config.yaml
image_size: 40
tokenizer: "word"
encoder_isotropic: false
encoder_activation: "gelu"
encoder_mlp_ratio: 4
decoder_width: 128
decoder_qk_norm: true
decoder_parallel_block: false
beta2: 0.98
epochs: 42.8
final_lr_fraction: 0.1
Rows from block 2 of the image encoder of a small image captioner, named by matrix and row number. Rows with one number belong to one neuron. Each number is 200 + 40 x the weight over its row's rms, rounded and kept within 0 to 999. All counts start at 0. After the name is the row's rms in percent of the matrix's.
Before each neuron's rows are labels from the 100 images, of 14976, where the neuron reaches its highest value: "patch colour" is the nearest of a few named colours to the mean colour under the peak. Only what is clearly more common there than usual is listed. The data: photos of plants and fungi (iNaturalist). In brackets: how many of the 100, against the usual share in percent.
# fc1: MLP up (encoder.blocks.2.mlp.fc1.weight, 512x128), inputs 0-127
# fc2: MLP down (encoder.blocks.2.mlp.fc2.weight, 128x512, transposed), outputs 0-127

patch colour: grey (75 vs 48)
fc1.492,111,166,175,192,149,186,169,303,211,266,118,224,273,261,238,221,115,158,233,198,206,179,227,204,219,198,215,189,216,225,199,142,164,162,159,265,130,246,221,122,208,232,189,231,185,174,178,225,217,198,227,167,163,224,198,154,213,147,231,212,162,202,269,217,231,184,211,199,128,173,231,177,215,197,236,174,194,165,197,179,193,173,167,162,231,226,239,210,300,246,200,205,253,157,132,160,241,200,191,135,210,217,138,293,241,222,117,220,238,213,193,147,249,231,168,228,211,233,117,149,164,101,235,174,162,215,172,210,183
fc2.492,100,217,206,193,183,221,177,215,235,198,234,240,133,132,266,202,209,237,189,217,243,190,219,173,216,221,197,190,273,200,252,215,206,203,132,171,213,176,208,185,255,253,242,188,129,251,194,213,172,144,141,172,195,122,224,177,239,291,197,188,239,158,165,279,253,97,201,146,221,137,186,231,117,147,178,172,211,195,266,232,238,232,190,225,170,165,159,195,126,251,260,231,231,233,187,167,232,227,165,169,194,271,148,186,197,158,211,171,209,278,224,200,203,253,212,174,134,208,174,174,142,181,172,237,120,172,155,182,277

patch colour: white (30 vs 1)
fc1.121,108,196,231,196,212,237,189,248,187,191,222,185,221,184,201,220,212,215,256,195,189,226,197,168,220,242,243,197,332,211,190,242,254,189,178,230,126,172,285,174,253,208,285,213,232,114,244,212,198,150,198,267,195,235,257,121,249,210,249,247,211,248,201,307,190,244,167,194,201,243,206,251,240,180,239,168,149,188,213,248,176,122,192,210,205,161,185,226,206,168,285,154,228,216,191,182,187,219,167,204,173,214,101,192,152,183,191,265,184,161,105,175,220,230,152,216,181,246,148,186,206,235,213,244,249,208,267,214,163
fc2.121,133,149,136,216,284,161,176,243,194,258,184,171,227,211,254,146,201,244,173,281,183,179,188,230,155,191,228,194,139,184,221,179,215,193,229,264,129,217,183,168,166,133,158,184,216,132,246,134,177,195,144,221,225,287,200,195,198,152,164,252,204,194,176,163,183,208,148,224,146,241,178,167,202,227,265,216,254,236,138,229,134,200,204,133,221,291,221,231,200,205,152,202,193,167,141,273,183,172,236,174,214,125,218,161,173,253,237,218,187,190,148,212,112,216,257,252,201,159,232,176,209,228,248,207,241,239,257,255,227

patch colour: green (43 vs 6.2)
fc1.219,109,205,242,228,208,156,225,216,163,233,151,273,191,222,176,191,199,174,158,203,244,183,209,188,178,261,197,214,158,180,226,198,180,148,232,155,218,206,194,269,210,203,194,137,185,112,277,255,217,228,183,83,218,156,130,165,202,190,182,247,205,177,253,229,175,228,140,154,273,212,182,236,209,259,253,184,202,173,195,221,227,220,133,246,192,202,133,215,205,216,209,169,253,141,210,197,249,269,303,264,198,176,204,178,168,252,182,198,136,246,154,190,148,217,175,245,223,179,241,244,240,87,240,142,134,221,207,188,175
fc2.219,108,185,209,248,199,186,137,241,214,321,142,243,261,222,233,200,214,189,163,300,139,153,191,209,132,226,213,204,130,159,219,201,195,205,180,268,141,209,239,172,164,156,223,261,152,165,189,132,199,181,108,275,241,207,184,179,195,159,188,203,277,143,228,183,256,208,206,135,182,168,226,172,220,192,235,212,234,262,158,231,208,231,282,203,183,239,217,191,67,157,184,209,191,204,195,225,215,195,224,250,250,169,192,193,171,252,221,212,161,202,210,193,202,220,145,277,170,174,197,161,143,209,218,231,205,225,231,141,205

patch colour: pink (30 vs 4.1); white (28 vs 1)
fc1.130,091,264,191,165,250,189,192,252,142,273,231,161,147,238,215,176,158,179,164,210,246,247,205,220,162,236,239,166,240,204,177,276,148,155,184,224,226,134,222,216,176,234,282,167,158,136,247,182,197,203,190,220,244,233,208,137,185,160,243,188,193,208,186,298,157,252,185,220,253,210,185,337,207,256,240,133,187,176,214,237,176,168,272,204,224,216,156,209,212,221,269,160,164,196,164,211,209,170,191,152,143,240,155,192,152,233,205,208,174,190,160,200,208,202,212,230,195,241,143,248,279,177,219,180,250,191,261,293,178
fc2.130,102,206,270,270,210,269,138,224,237,281,191,235,196,151,220,166,258,218,216,223,110,159,132,134,185,270,271,201,160,209,197,174,120,293,185,215,203,177,142,218,158,167,160,233,225,174,206,196,100,147,170,248,250,208,290,220,191,205,191,223,211,172,180,177,222,172,245,142,181,196,239,186,222,196,181,243,238,161,207,220,172,244,170,190,172,216,186,288,197,175,183,294,257,155,219,176,217,195,195,211,212,173,218,101,210,219,270,197,233,175,222,152,204,193,158,202,160,215,141,156,230,163,158,218,233,209,221,193,205

patch colour: black (28 vs 3.9)
fc1.138,094,215,196,260,185,250,261,154,265,173,161,148,186,209,245,125,228,208,168,172,202,287,174,209,208,167,215,166,185,246,254,208,145,134,173,199,198,252,224,219,171,164,253,173,176,196,185,179,245,207,172,279,192,155,172,212,158,254,179,223,136,177,220,177,292,164,131,138,225,187,196,244,240,208,147,161,175,204,254,205,242,194,232,295,240,133,219,172,201,213,224,170,92,199,259,225,163,177,217,236,259,222,218,165,220,174,189,213,271,225,186,168,197,162,250,148,130,207,205,181,154,188,152,235,185,163,298,198,233
fc2.138,084,268,224,195,245,193,209,120,202,233,219,282,191,158,140,282,200,248,221,187,196,198,207,145,195,192,171,209,208,225,232,142,200,205,162,188,161,178,204,146,220,205,144,217,220,177,187,264,213,192,162,245,184,199,175,256,228,216,154,167,192,95,128,237,209,61,280,158,248,187,229,172,220,151,263,184,211,181,217,222,240,190,190,152,169,145,209,220,332,185,165,212,197,194,245,177,139,204,203,201,155,214,229,205,164,174,185,183,208,118,218,131,214,230,272,198,228,216,143,164,198,178,219,182,231,189,172,274,160

patch colour: cyan (42 vs 0.4)
fc1.64,102,163,254,159,229,217,215,194,209,178,128,217,229,123,241,274,127,200,177,154,212,194,178,182,208,220,205,239,246,220,215,244,230,247,159,223,228,150,238,215,172,213,221,215,250,124,268,227,207,119,96,259,210,199,241,167,246,185,138,179,153,194,199,251,239,249,221,178,151,263,260,271,177,189,228,244,113,203,225,240,272,178,266,198,233,165,228,204,154,185,211,196,163,196,205,196,224,264,181,258,208,186,154,180,148,220,175,232,213,268,120,181,176,208,234,204,202,241,189,233,205,143,129,210,218,198,227,290,234
fc2.64,112,207,199,209,191,253,173,206,263,181,213,261,166,196,260,157,246,203,165,200,264,221,188,168,268,262,253,169,198,167,187,187,147,235,149,184,180,144,287,248,208,222,179,181,213,239,239,150,132,226,151,207,189,164,286,171,240,232,260,186,167,160,158,237,250,183,153,220,222,180,188,170,218,154,225,264,212,195,260,262,206,161,223,228,140,217,165,250,226,191,185,259,251,172,187,252,266,234,192,160,147,203,146,123,257,149,258,224,160,232,152,174,156,206,201,177,119,151,183,184,127,219,145,191,143,190,163,210,257

patch colour: pink (25 vs 4.1)
fc1.77,104,177,207,208,206,182,215,219,202,140,155,204,202,150,231,164,172,223,203,189,275,189,218,194,234,270,250,217,165,200,158,260,176,176,187,222,131,192,240,162,217,234,255,233,199,133,177,186,213,102,155,161,208,86,201,164,186,252,181,324,223,202,188,259,273,224,201,201,276,223,225,254,183,235,201,247,197,146,235,185,223,158,196,232,293,169,182,216,250,259,234,184,187,166,221,207,182,200,214,228,232,182,141,231,177,199,133,244,222,187,140,175,202,207,186,278,194,103,233,200,164,140,246,130,173,248,166,217,194
fc2.77,089,127,166,209,189,126,127,239,193,186,182,155,262,227,226,138,250,243,167,265,170,160,196,211,116,225,186,197,134,183,173,237,230,177,220,249,152,204,204,134,112,142,221,168,199,144,151,144,197,234,191,207,270,212,174,183,173,181,151,219,262,222,135,188,217,216,129,197,151,192,170,249,199,216,198,214,175,292,126,179,224,194,195,173,189,263,215,190,140,193,233,194,187,186,162,247,189,223,241,280,238,173,215,210,139,272,197,218,156,202,193,237,159,188,145,298,204,173,234,203,213,136,266,195,234,241,220,168,228

patch colour: cyan (33 vs 0.4)
fc1.156,103,191,216,174,157,164,204,263,160,152,259,199,262,147,294,256,195,191,235,177,226,225,144,175,237,261,188,190,207,195,224,214,200,235,195,120,176,165,188,255,237,275,267,182,163,129,274,217,202,114,206,207,227,170,181,158,245,167,254,214,236,253,229,209,166,197,199,185,203,194,183,228,268,160,240,149,143,90,252,129,196,220,218,255,155,192,139,202,214,232,209,209,142,220,146,175,213,259,203,250,237,202,190,196,170,270,198,242,171,215,108,129,209,191,200,253,200,207,156,196,179,219,205,179,266,220,165,246,201
fc2.156,106,252,239,216,237,163,170,153,134,186,158,182,219,209,144,228,155,228,258,247,243,248,230,195,161,185,184,205,223,254,204,159,205,204,244,165,145,212,175,132,242,247,133,205,175,232,228,193,191,177,199,216,193,195,167,220,198,163,163,173,173,152,115,240,186,125,188,134,282,238,203,186,186,209,225,183,227,181,200,256,146,254,182,134,148,147,227,224,263,250,190,190,163,213,198,230,118,216,120,197,249,220,206,200,123,150,178,225,307,118,237,183,181,174,292,132,234,189,225,197,221,231,231,206,229,156,166,242,153

patch colour: black (42 vs 3.9)
fc1.105,102,111,191,238,175,200,258,187,221,256,158,187,190,186,259,246,184,211,131,140,169,226,164,199,269,167,276,155,268,243,165,217,192,172,232,198,208,196,172,220,166,179,236,206,221,168,239,253,264,136,204,201,246,250,209,185,188,252,164,237,169,246,215,194,212,219,203,117,283,228,148,221,280,239,159,258,228,175,257,208,173,164,239,219,183,249,201,185,174,237,195,192,192,194,192,195,175,217,268,206,309,295,221,194,225,165,194,220,219,172,193,190,195,209,272,195,180,211,206,268,314,179,170,214,244,143,249,255,157
fc2.105,100,171,136,238,193,274,211,245,282,203,190,196,248,244,296,153,224,194,172,241,225,199,188,171,133,268,246,137,229,173,166,146,152,233,204,166,218,144,279,274,205,199,179,164,141,180,208,222,134,259,209,197,180,220,279,139,251,182,213,205,185,203,122,203,170,217,161,250,217,200,160,166,170,161,166,252,205,215,237,216,182,143,222,242,122,235,174,235,225,190,192,271,247,226,180,259,253,238,200,189,180,209,152,148,244,171,225,198,238,228,138,250,168,201,215,185,138,131,220,202,193,233,119,197,188,211,169,150,235

patch colour: green (34 vs 6.2)
fc1.132,096,146,152,230,210,123,138,221,213,206,138,156,175,190,259,241,187,204,164,206,271,151,205,202,191,205,166,184,206,198,165,188,106,168,161,233,172,214,310,178,254,193,215,252,244,186,186,248,194,143,197,157,198,213,177,248,220,236,185,170,261,216,221,250,200,167,224,185,205,155,191,182,215,173,272,270,195,212,216,142,208,200,171,181,329,189,213,195,240,298,178,262,248,218,174,202,221,188,196,176,191,119,155,247,272,179,131,206,217,164,214,164,188,203,165,186,179,149,186,171,205,87,292,207,210,194,210,238,203
fc2.132,074,200,242,186,281,223,158,220,208,283,219,173,197,188,200,126,205,227,170,237,173,189,150,178,206,217,75,188,208,139,199,209,196,233,199,176,200,197,140,144,162,192,172,165,280,179,232,171,171,149,200,137,239,216,239,216,203,219,104,199,255,225,220,187,183,75,215,150,152,147,198,271,141,181,189,174,205,223,167,154,237,265,161,208,268,280,144,222,174,217,261,206,230,217,181,168,180,225,159,164,115,183,204,165,188,222,212,179,207,208,273,185,143,231,245,213,172,165,187,254,204,214,168,196,193,217,187,273,257

patch colour: cyan (33 vs 0.4)
fc1.294,105,190,268,201,252,231,235,223,211,173,168,174,192,159,274,121,220,160,184,223,221,234,156,159,241,247,176,197,229,164,226,233,251,228,206,214,151,186,206,179,233,220,324,233,234,179,224,201,237,137,135,210,211,231,225,138,222,148,283,200,252,224,212,295,166,205,165,204,170,217,182,264,288,174,284,247,189,203,218,130,198,183,270,191,201,170,111,191,189,217,269,215,229,216,150,190,203,177,291,187,168,125,142,244,200,215,209,220,195,246,191,169,134,241,183,235,160,239,178,265,160,208,206,215,198,216,180,179,211
fc2.294,106,210,213,212,272,234,225,241,212,236,218,216,233,188,183,166,178,192,181,218,253,197,239,233,171,240,281,186,215,213,229,183,182,202,229,206,138,158,250,206,166,200,123,204,179,178,295,158,154,199,149,153,176,224,230,160,261,167,229,196,130,178,139,192,156,202,158,221,196,203,171,174,142,188,231,190,316,202,219,277,124,174,249,161,186,245,162,227,260,247,125,230,217,236,185,272,246,156,136,122,212,194,151,172,235,184,229,224,132,217,169,233,177,254,238,178,181,136,233,151,169,279,163,217,217,234,215,264,218

patch colour: black (26 vs 3.9)
fc1.500,094,245,278,220,190,236,285,228,196,159,198,238,242,175,165,246,212,186,172,142,281,252,171,176,224,171,296,144,263,172,194,227,164,229,194,186,206,194,164,230,202,217,235,194,266,128,197,193,209,150,178,167,211,205,241,228,215,170,194,199,226,249,189,139,176,265,218,262,223,319,228,212,277,225,200,239,203,195,217,236,162,94,197,131,171,135,176,202,213,221,169,264,178,215,198,185,144,265,263,217,177,208,192,203,202,244,170,317,181,217,156,179,232,151,266,205,181,248,212,197,157,172,169,208,229,207,178,196,163
fc2.500,102,136,186,180,221,213,276,237,191,129,275,174,194,189,246,193,174,131,152,218,322,197,242,245,236,222,260,148,254,226,217,248,210,155,189,183,223,183,229,217,262,208,202,184,163,194,244,175,195,213,193,146,163,203,206,131,265,228,274,185,170,205,219,218,178,258,99,269,187,211,152,207,150,191,181,178,253,215,225,236,182,185,247,196,176,192,203,204,170,242,201,187,192,226,148,296,254,186,191,112,238,230,150,200,251,165,185,150,123,235,160,251,211,214,250,168,161,204,245,207,111,253,183,234,170,208,180,196,199

patch colour: cyan (37 vs 0.4)
fc1.266,094,227,283,146,200,259,221,270,197,163,177,202,186,138,292,194,144,196,207,216,191,192,255,221,195,199,202,195,215,176,226,191,238,168,207,186,176,158,191,143,187,170,263,175,227,200,218,222,185,189,134,253,156,171,224,168,226,176,194,211,187,268,198,275,246,263,191,206,224,253,277,214,212,194,210,256,204,198,216,226,305,159,253,166,226,170,233,222,196,239,209,177,238,153,122,174,238,263,252,229,103,245,177,239,158,190,127,246,290,260,143,180,213,270,216,209,202,218,103,147,194,181,157,173,204,192,214,203,155
fc2.266,080,167,202,234,223,203,179,231,226,173,183,259,221,141,217,194,247,246,193,258,286,219,194,167,187,257,259,119,186,177,186,156,183,208,211,188,143,157,253,202,226,213,193,194,140,165,225,159,181,288,150,223,213,163,216,132,289,174,209,217,213,118,98,217,227,200,147,239,174,165,192,126,204,165,233,248,165,208,235,280,176,222,256,204,140,169,164,206,176,191,151,228,206,201,178,269,231,220,213,202,182,176,143,202,257,156,233,237,286,190,134,217,167,241,263,190,194,149,212,135,140,229,222,168,210,213,210,123,229

patch colour: green (63 vs 6.2)
fc1.39,113,195,206,279,237,186,216,156,238,242,208,296,263,191,246,171,171,275,127,152,268,245,252,179,247,200,170,130,224,194,227,145,179,167,175,276,177,235,228,224,171,243,153,233,211,169,134,171,230,222,218,195,209,190,179,253,237,212,166,205,185,114,222,196,277,189,184,200,252,215,209,210,265,183,139,131,253,197,205,196,146,178,133,222,243,214,182,236,224,278,189,149,252,185,224,215,161,170,207,180,143,190,230,233,249,245,186,248,232,222,195,129,237,263,231,244,260,165,193,153,216,131,270,201,223,192,216,240,189
fc2.39,110,211,197,188,273,176,209,202,169,136,177,182,175,187,178,181,167,158,179,203,243,285,231,231,191,163,162,191,214,175,199,224,207,214,264,227,142,219,225,169,336,203,133,276,261,192,273,189,218,228,151,154,194,266,187,197,198,159,202,136,151,181,149,191,159,168,190,202,236,291,192,258,211,202,241,173,236,179,179,274,123,242,188,177,221,270,238,214,177,244,201,175,149,229,163,215,162,153,198,164,193,192,239,205,163,173,178,293,261,136,254,253,184,190,260,180,204,144,236,275,197,207,229,215,243,143,213,224,187

patch colour: green (37 vs 6.2)
fc1.271,099,270,227,203,128,193,187,278,269,287,157,211,230,228,259,205,153,176,191,202,228,221,164,160,208,168,154,211,217,191,244,167,147,164,190,173,203,260,226,125,175,193,226,178,144,196,198,264,210,179,234,224,164,170,211,176,233,127,182,171,173,254,214,250,191,192,204,233,183,197,246,174,233,219,263,208,246,142,179,221,202,158,204,172,288,193,245,163,263,169,184,215,250,175,207,171,193,212,206,180,221,197,159,267,221,208,86,182,254,310,199,180,242,168,212,184,202,272,197,195,181,125,245,183,103,155,265,202,144
fc2.271,090,264,231,198,213,208,136,167,229,247,184,294,202,146,224,220,235,259,219,254,220,177,184,134,180,218,114,147,206,199,221,194,233,224,125,168,172,195,234,199,204,237,169,160,198,210,157,217,189,166,155,298,185,139,211,228,221,223,133,215,280,148,107,260,255,55,237,109,221,134,208,157,235,148,211,180,167,242,219,185,233,223,176,223,173,171,207,216,227,211,237,209,223,208,199,170,169,274,177,205,183,201,190,175,161,167,213,195,282,173,171,174,195,238,204,208,186,167,178,119,166,196,203,177,184,222,168,228,237

patch colour: grey (74 vs 48)
fc1.269,105,206,221,157,262,158,206,282,160,168,187,201,179,234,238,103,227,154,188,208,251,187,176,181,174,226,222,215,206,167,119,246,191,186,143,200,98,207,191,231,227,215,276,205,248,177,221,138,242,158,167,215,180,224,197,164,184,249,273,194,188,262,203,247,201,213,168,203,184,181,241,232,231,168,243,200,175,189,223,146,277,155,258,217,264,96,221,171,213,251,279,226,188,169,243,130,256,161,232,181,235,176,116,196,199,215,203,238,152,140,158,188,188,152,124,221,163,169,259,217,193,186,224,148,208,250,181,213,246
fc2.269,112,157,193,145,228,203,170,266,240,302,158,163,228,204,278,139,186,209,190,282,174,180,185,238,138,254,273,155,149,216,177,181,208,186,164,238,202,171,229,177,167,152,165,166,210,142,259,142,170,166,142,211,185,240,264,146,250,210,164,262,228,210,186,205,215,140,163,203,145,213,148,216,192,172,218,188,215,277,146,233,178,185,214,196,153,277,189,221,194,262,225,209,244,211,120,233,243,213,189,170,208,168,148,168,220,250,197,187,175,223,157,251,139,225,227,242,128,190,232,152,254,199,169,232,203,249,238,241,284

patch colour: black (26 vs 3.9)
fc1.215,100,176,207,168,258,168,182,180,120,228,152,262,205,267,257,181,152,192,143,143,275,190,159,198,244,199,149,178,169,208,229,202,195,238,186,215,225,171,163,269,264,214,187,193,201,232,186,158,186,206,144,187,189,159,180,211,187,182,322,268,219,165,214,172,166,220,158,182,221,237,215,234,226,178,263,99,202,135,213,202,164,232,243,259,121,212,177,171,249,199,189,236,117,220,221,167,167,144,226,176,228,162,226,148,128,181,249,227,173,192,133,191,158,239,149,209,225,224,216,251,130,174,133,197,211,140,177,219,259
fc2.215,090,230,236,194,168,202,227,185,190,199,186,125,197,174,189,162,243,234,196,215,113,201,157,166,194,227,174,253,148,220,178,258,184,188,193,199,246,205,140,190,234,188,192,189,282,203,169,248,192,170,220,179,241,187,184,257,131,199,160,190,264,205,301,202,224,141,269,130,180,187,248,229,239,253,180,201,153,243,162,159,242,245,130,237,255,185,217,207,158,168,248,220,222,180,262,90,192,237,179,225,228,169,213,181,174,227,235,151,222,193,312,124,213,188,138,253,161,237,178,201,251,130,182,191,187,249,206,165,275

patch colour: brown (66 vs 35.4)
fc1.278,103,205,166,227,148,234,236,224,198,170,209,127,173,190,192,155,196,190,217,184,262,186,179,193,278,191,230,148,135,231,231,234,200,220,171,169,162,247,154,187,184,192,223,252,219,149,192,229,207,180,147,130,226,89,211,220,166,205,180,295,208,237,179,222,281,279,122,105,319,233,173,258,229,213,194,266,221,219,160,173,206,189,220,155,204,245,179,214,155,231,201,220,195,189,166,191,170,204,293,224,233,175,180,204,178,238,190,218,242,219,177,209,109,176,211,300,191,174,211,221,165,163,164,145,180,240,160,241,201
fc2.278,088,143,165,200,187,141,235,216,190,174,258,189,274,210,227,159,219,139,177,296,199,170,183,223,152,191,171,185,150,191,200,268,245,198,203,216,204,203,215,150,112,121,232,198,204,159,118,134,189,203,205,239,260,192,152,155,211,225,137,203,300,208,199,228,212,265,171,211,173,194,184,235,200,230,193,178,184,303,163,177,241,183,213,179,189,216,208,192,159,199,273,196,213,198,193,234,211,172,238,238,223,162,184,191,185,294,218,173,112,246,179,216,234,208,191,315,191,193,235,125,137,209,217,209,207,275,254,156,247

patch colour: brown (71 vs 35.4)
fc1.159,121,189,256,193,167,215,249,194,258,219,147,238,223,146,223,166,180,156,182,180,245,234,185,183,186,205,299,152,227,215,241,196,221,177,202,171,168,218,238,152,170,161,171,232,222,133,264,234,247,189,184,238,177,166,234,212,194,270,149,216,137,199,240,202,272,185,158,192,318,260,222,174,230,170,198,238,142,185,227,227,244,137,265,221,251,152,252,182,255,239,179,191,221,132,199,219,174,243,220,253,246,194,185,273,265,202,143,264,256,246,202,174,195,241,208,205,151,210,206,119,176,164,252,185,176,162,275,149,170
fc2.159,159,230,223,189,232,244,188,177,223,188,181,242,215,236,147,225,181,193,295,236,267,244,190,172,180,224,182,154,238,198,199,139,164,235,191,123,129,171,260,209,214,257,144,208,221,232,204,192,172,222,170,248,175,160,229,192,231,129,237,149,168,146,128,206,207,176,202,167,285,210,207,194,236,146,269,229,200,168,252,292,152,198,232,223,154,173,254,238,245,213,161,216,198,238,194,234,176,245,161,234,189,255,239,184,193,120,197,267,237,112,182,185,248,167,241,149,241,126,195,223,179,233,173,227,246,134,127,210,154

patch colour: white (28 vs 1)
fc1.509,122,164,214,184,136,236,225,260,185,221,249,187,227,207,184,227,191,236,252,169,238,193,218,181,189,244,223,196,289,187,163,243,249,240,135,217,116,153,291,176,238,245,235,232,241,86,200,168,180,124,189,217,202,170,212,154,223,241,224,342,265,192,180,291,248,248,218,179,270,212,205,255,225,227,199,195,186,201,229,223,189,142,177,209,237,168,201,243,239,165,242,201,223,235,193,222,186,199,169,232,192,201,92,221,171,220,189,272,222,142,141,184,182,232,163,250,190,199,144,189,164,204,189,183,252,193,200,216,181
fc2.509,152,169,177,216,248,161,146,204,175,248,177,178,273,218,219,150,245,239,209,251,137,175,146,221,129,198,187,202,110,167,180,216,200,207,211,260,145,228,158,157,133,123,191,203,228,134,193,156,184,235,171,267,263,269,183,212,156,147,144,254,248,186,173,144,189,203,168,186,146,218,215,174,251,248,225,216,211,241,124,167,192,219,179,157,219,251,215,248,194,147,205,212,191,123,173,228,180,164,250,250,195,112,260,163,145,271,231,215,197,181,169,174,144,198,200,268,222,192,204,180,221,185,251,161,263,232,268,222,212

patch colour: grey (73 vs 48)
fc1.153,104,134,186,231,219,147,214,199,217,183,207,204,172,269,265,143,216,241,120,122,171,195,215,218,201,192,240,179,167,205,193,157,134,149,260,216,208,245,179,185,228,257,212,129,224,168,186,181,225,174,171,178,147,189,198,273,170,227,316,246,234,186,222,206,261,133,224,163,198,162,167,206,240,199,185,132,217,186,194,155,172,237,191,287,215,173,250,127,246,261,163,180,179,201,198,226,141,144,204,188,209,157,173,245,253,266,178,217,164,191,199,219,187,261,145,245,202,202,227,194,136,223,194,136,192,223,135,304,250
fc2.153,096,267,260,201,253,164,178,186,159,175,241,232,161,96,159,218,188,216,205,177,209,201,229,193,240,165,164,235,219,230,235,230,243,162,250,228,187,251,162,163,241,181,155,227,194,188,241,246,221,178,196,168,224,236,173,223,162,238,125,200,207,151,135,250,137,100,263,157,194,241,245,280,204,261,196,155,211,170,198,186,236,265,131,136,289,210,190,182,243,232,198,187,191,191,209,122,163,152,186,189,189,198,218,207,130,220,216,222,297,207,275,172,226,244,180,207,237,197,203,221,252,143,248,165,217,206,254,252,150

patch colour: white (30 vs 1); pink (26 vs 4.1)
fc1.446,104,219,250,197,251,216,259,279,233,150,169,269,189,197,163,237,181,172,214,142,238,224,214,218,160,217,213,170,236,142,109,252,162,185,214,156,133,174,188,228,182,227,193,160,259,129,271,203,179,190,220,305,226,214,235,175,248,236,167,173,229,208,204,250,217,267,200,209,195,280,173,296,259,212,225,99,177,196,189,240,246,138,193,205,205,182,179,222,244,223,245,162,199,149,233,220,180,263,171,243,160,212,150,189,180,222,163,231,142,177,151,180,244,229,173,248,217,236,222,192,243,182,173,195,263,180,235,282,152
fc2.446,114,168,157,255,218,234,192,256,238,268,199,201,196,200,274,131,233,219,147,308,205,162,192,207,166,250,285,175,171,164,176,138,151,226,170,252,142,191,224,236,217,175,171,225,211,183,250,149,115,217,141,244,196,217,262,168,216,173,252,218,133,217,180,151,232,230,162,213,180,219,172,152,188,195,241,246,276,176,218,268,106,195,252,228,161,281,204,261,150,200,136,259,233,198,164,254,239,177,224,159,204,177,178,139,227,211,253,220,184,193,154,223,134,183,214,210,171,146,217,207,172,252,173,217,202,206,205,192,222

patch colour: pink (33 vs 4.1); white (30 vs 1)
fc1.169,108,209,225,185,197,226,241,266,183,189,235,184,219,164,200,207,204,192,203,181,204,232,242,226,211,251,226,179,298,182,157,221,223,226,206,207,105,173,251,209,242,258,212,189,221,71,266,214,185,156,134,281,235,200,240,140,216,236,246,292,223,211,173,248,171,222,193,187,257,263,186,254,243,186,269,143,180,161,233,252,196,138,185,257,168,160,127,266,214,212,263,194,208,217,188,226,199,212,186,225,161,182,162,178,174,235,184,233,113,150,125,181,210,179,157,240,190,224,184,200,224,211,170,145,293,202,208,247,197
fc2.169,122,172,175,242,248,202,179,231,193,251,172,157,277,225,239,141,233,220,226,286,165,191,154,215,110,224,243,199,125,181,132,176,160,254,216,222,137,219,175,173,167,138,133,206,253,166,230,171,138,239,195,230,219,263,226,190,170,127,190,226,182,210,167,155,198,216,184,186,187,263,184,157,223,242,233,234,202,179,149,256,108,207,199,190,211,290,237,272,186,169,173,245,214,168,170,244,190,170,227,214,194,135,251,143,162,245,239,235,200,153,154,214,141,130,249,219,214,129,216,209,218,232,192,210,279,181,234,212,202

patch colour: white (47 vs 1)
fc1.501,089,226,240,228,187,234,227,308,171,141,215,226,190,195,195,244,134,162,253,190,228,199,204,217,182,325,193,213,219,163,200,182,190,219,115,176,156,108,234,226,183,249,222,211,206,158,248,169,204,155,220,189,203,171,246,113,256,282,197,198,213,220,168,268,236,225,269,217,209,225,187,193,249,225,219,173,239,166,191,163,268,109,202,152,233,187,201,222,169,205,211,195,154,171,204,220,256,221,194,246,188,200,113,169,204,268,192,231,177,168,131,187,241,158,191,282,147,147,222,217,243,229,187,160,244,287,188,200,203
fc2.501,099,173,206,248,187,212,132,198,190,263,147,196,243,225,275,155,259,231,171,285,135,166,169,192,163,240,210,160,123,142,116,182,158,223,151,265,152,170,176,159,192,154,181,218,182,185,230,183,144,233,133,290,213,217,234,194,202,155,200,227,194,193,167,131,270,186,207,167,172,206,185,153,243,217,274,275,199,195,170,261,168,233,256,225,127,263,267,230,131,177,149,238,211,193,174,224,208,197,290,236,218,162,238,153,189,228,228,203,165,198,202,205,100,171,206,239,179,191,218,219,178,195,198,222,198,232,217,170,218

patch colour: cyan (33 vs 0.4)
fc1.295,107,136,161,268,218,149,173,287,213,225,158,144,199,197,245,198,153,218,174,261,210,242,197,173,202,216,180,221,245,222,194,162,178,197,162,192,119,187,280,165,195,248,199,284,158,168,178,235,170,216,217,212,194,207,228,136,218,167,233,202,189,191,231,219,240,227,221,184,240,194,192,131,157,196,232,219,228,167,171,151,219,148,207,204,273,255,282,177,248,233,214,239,247,208,159,182,232,194,210,117,247,176,118,248,228,272,165,230,255,203,175,134,145,158,208,251,133,194,136,144,166,140,277,154,148,217,202,202,148
fc2.295,110,199,198,198,188,192,131,160,219,146,170,219,122,116,242,212,248,263,190,159,243,212,193,167,246,205,195,223,231,177,221,225,179,208,98,173,208,212,178,211,239,247,240,167,198,247,190,216,178,168,195,179,225,155,210,239,184,288,171,216,256,172,201,229,280,74,185,155,194,160,250,253,164,179,141,187,164,211,238,181,286,245,134,212,195,181,181,213,156,182,285,234,220,178,221,175,200,235,180,211,177,223,172,170,161,176,221,190,256,246,228,148,213,241,153,189,133,262,132,235,231,152,169,216,105,161,178,169,251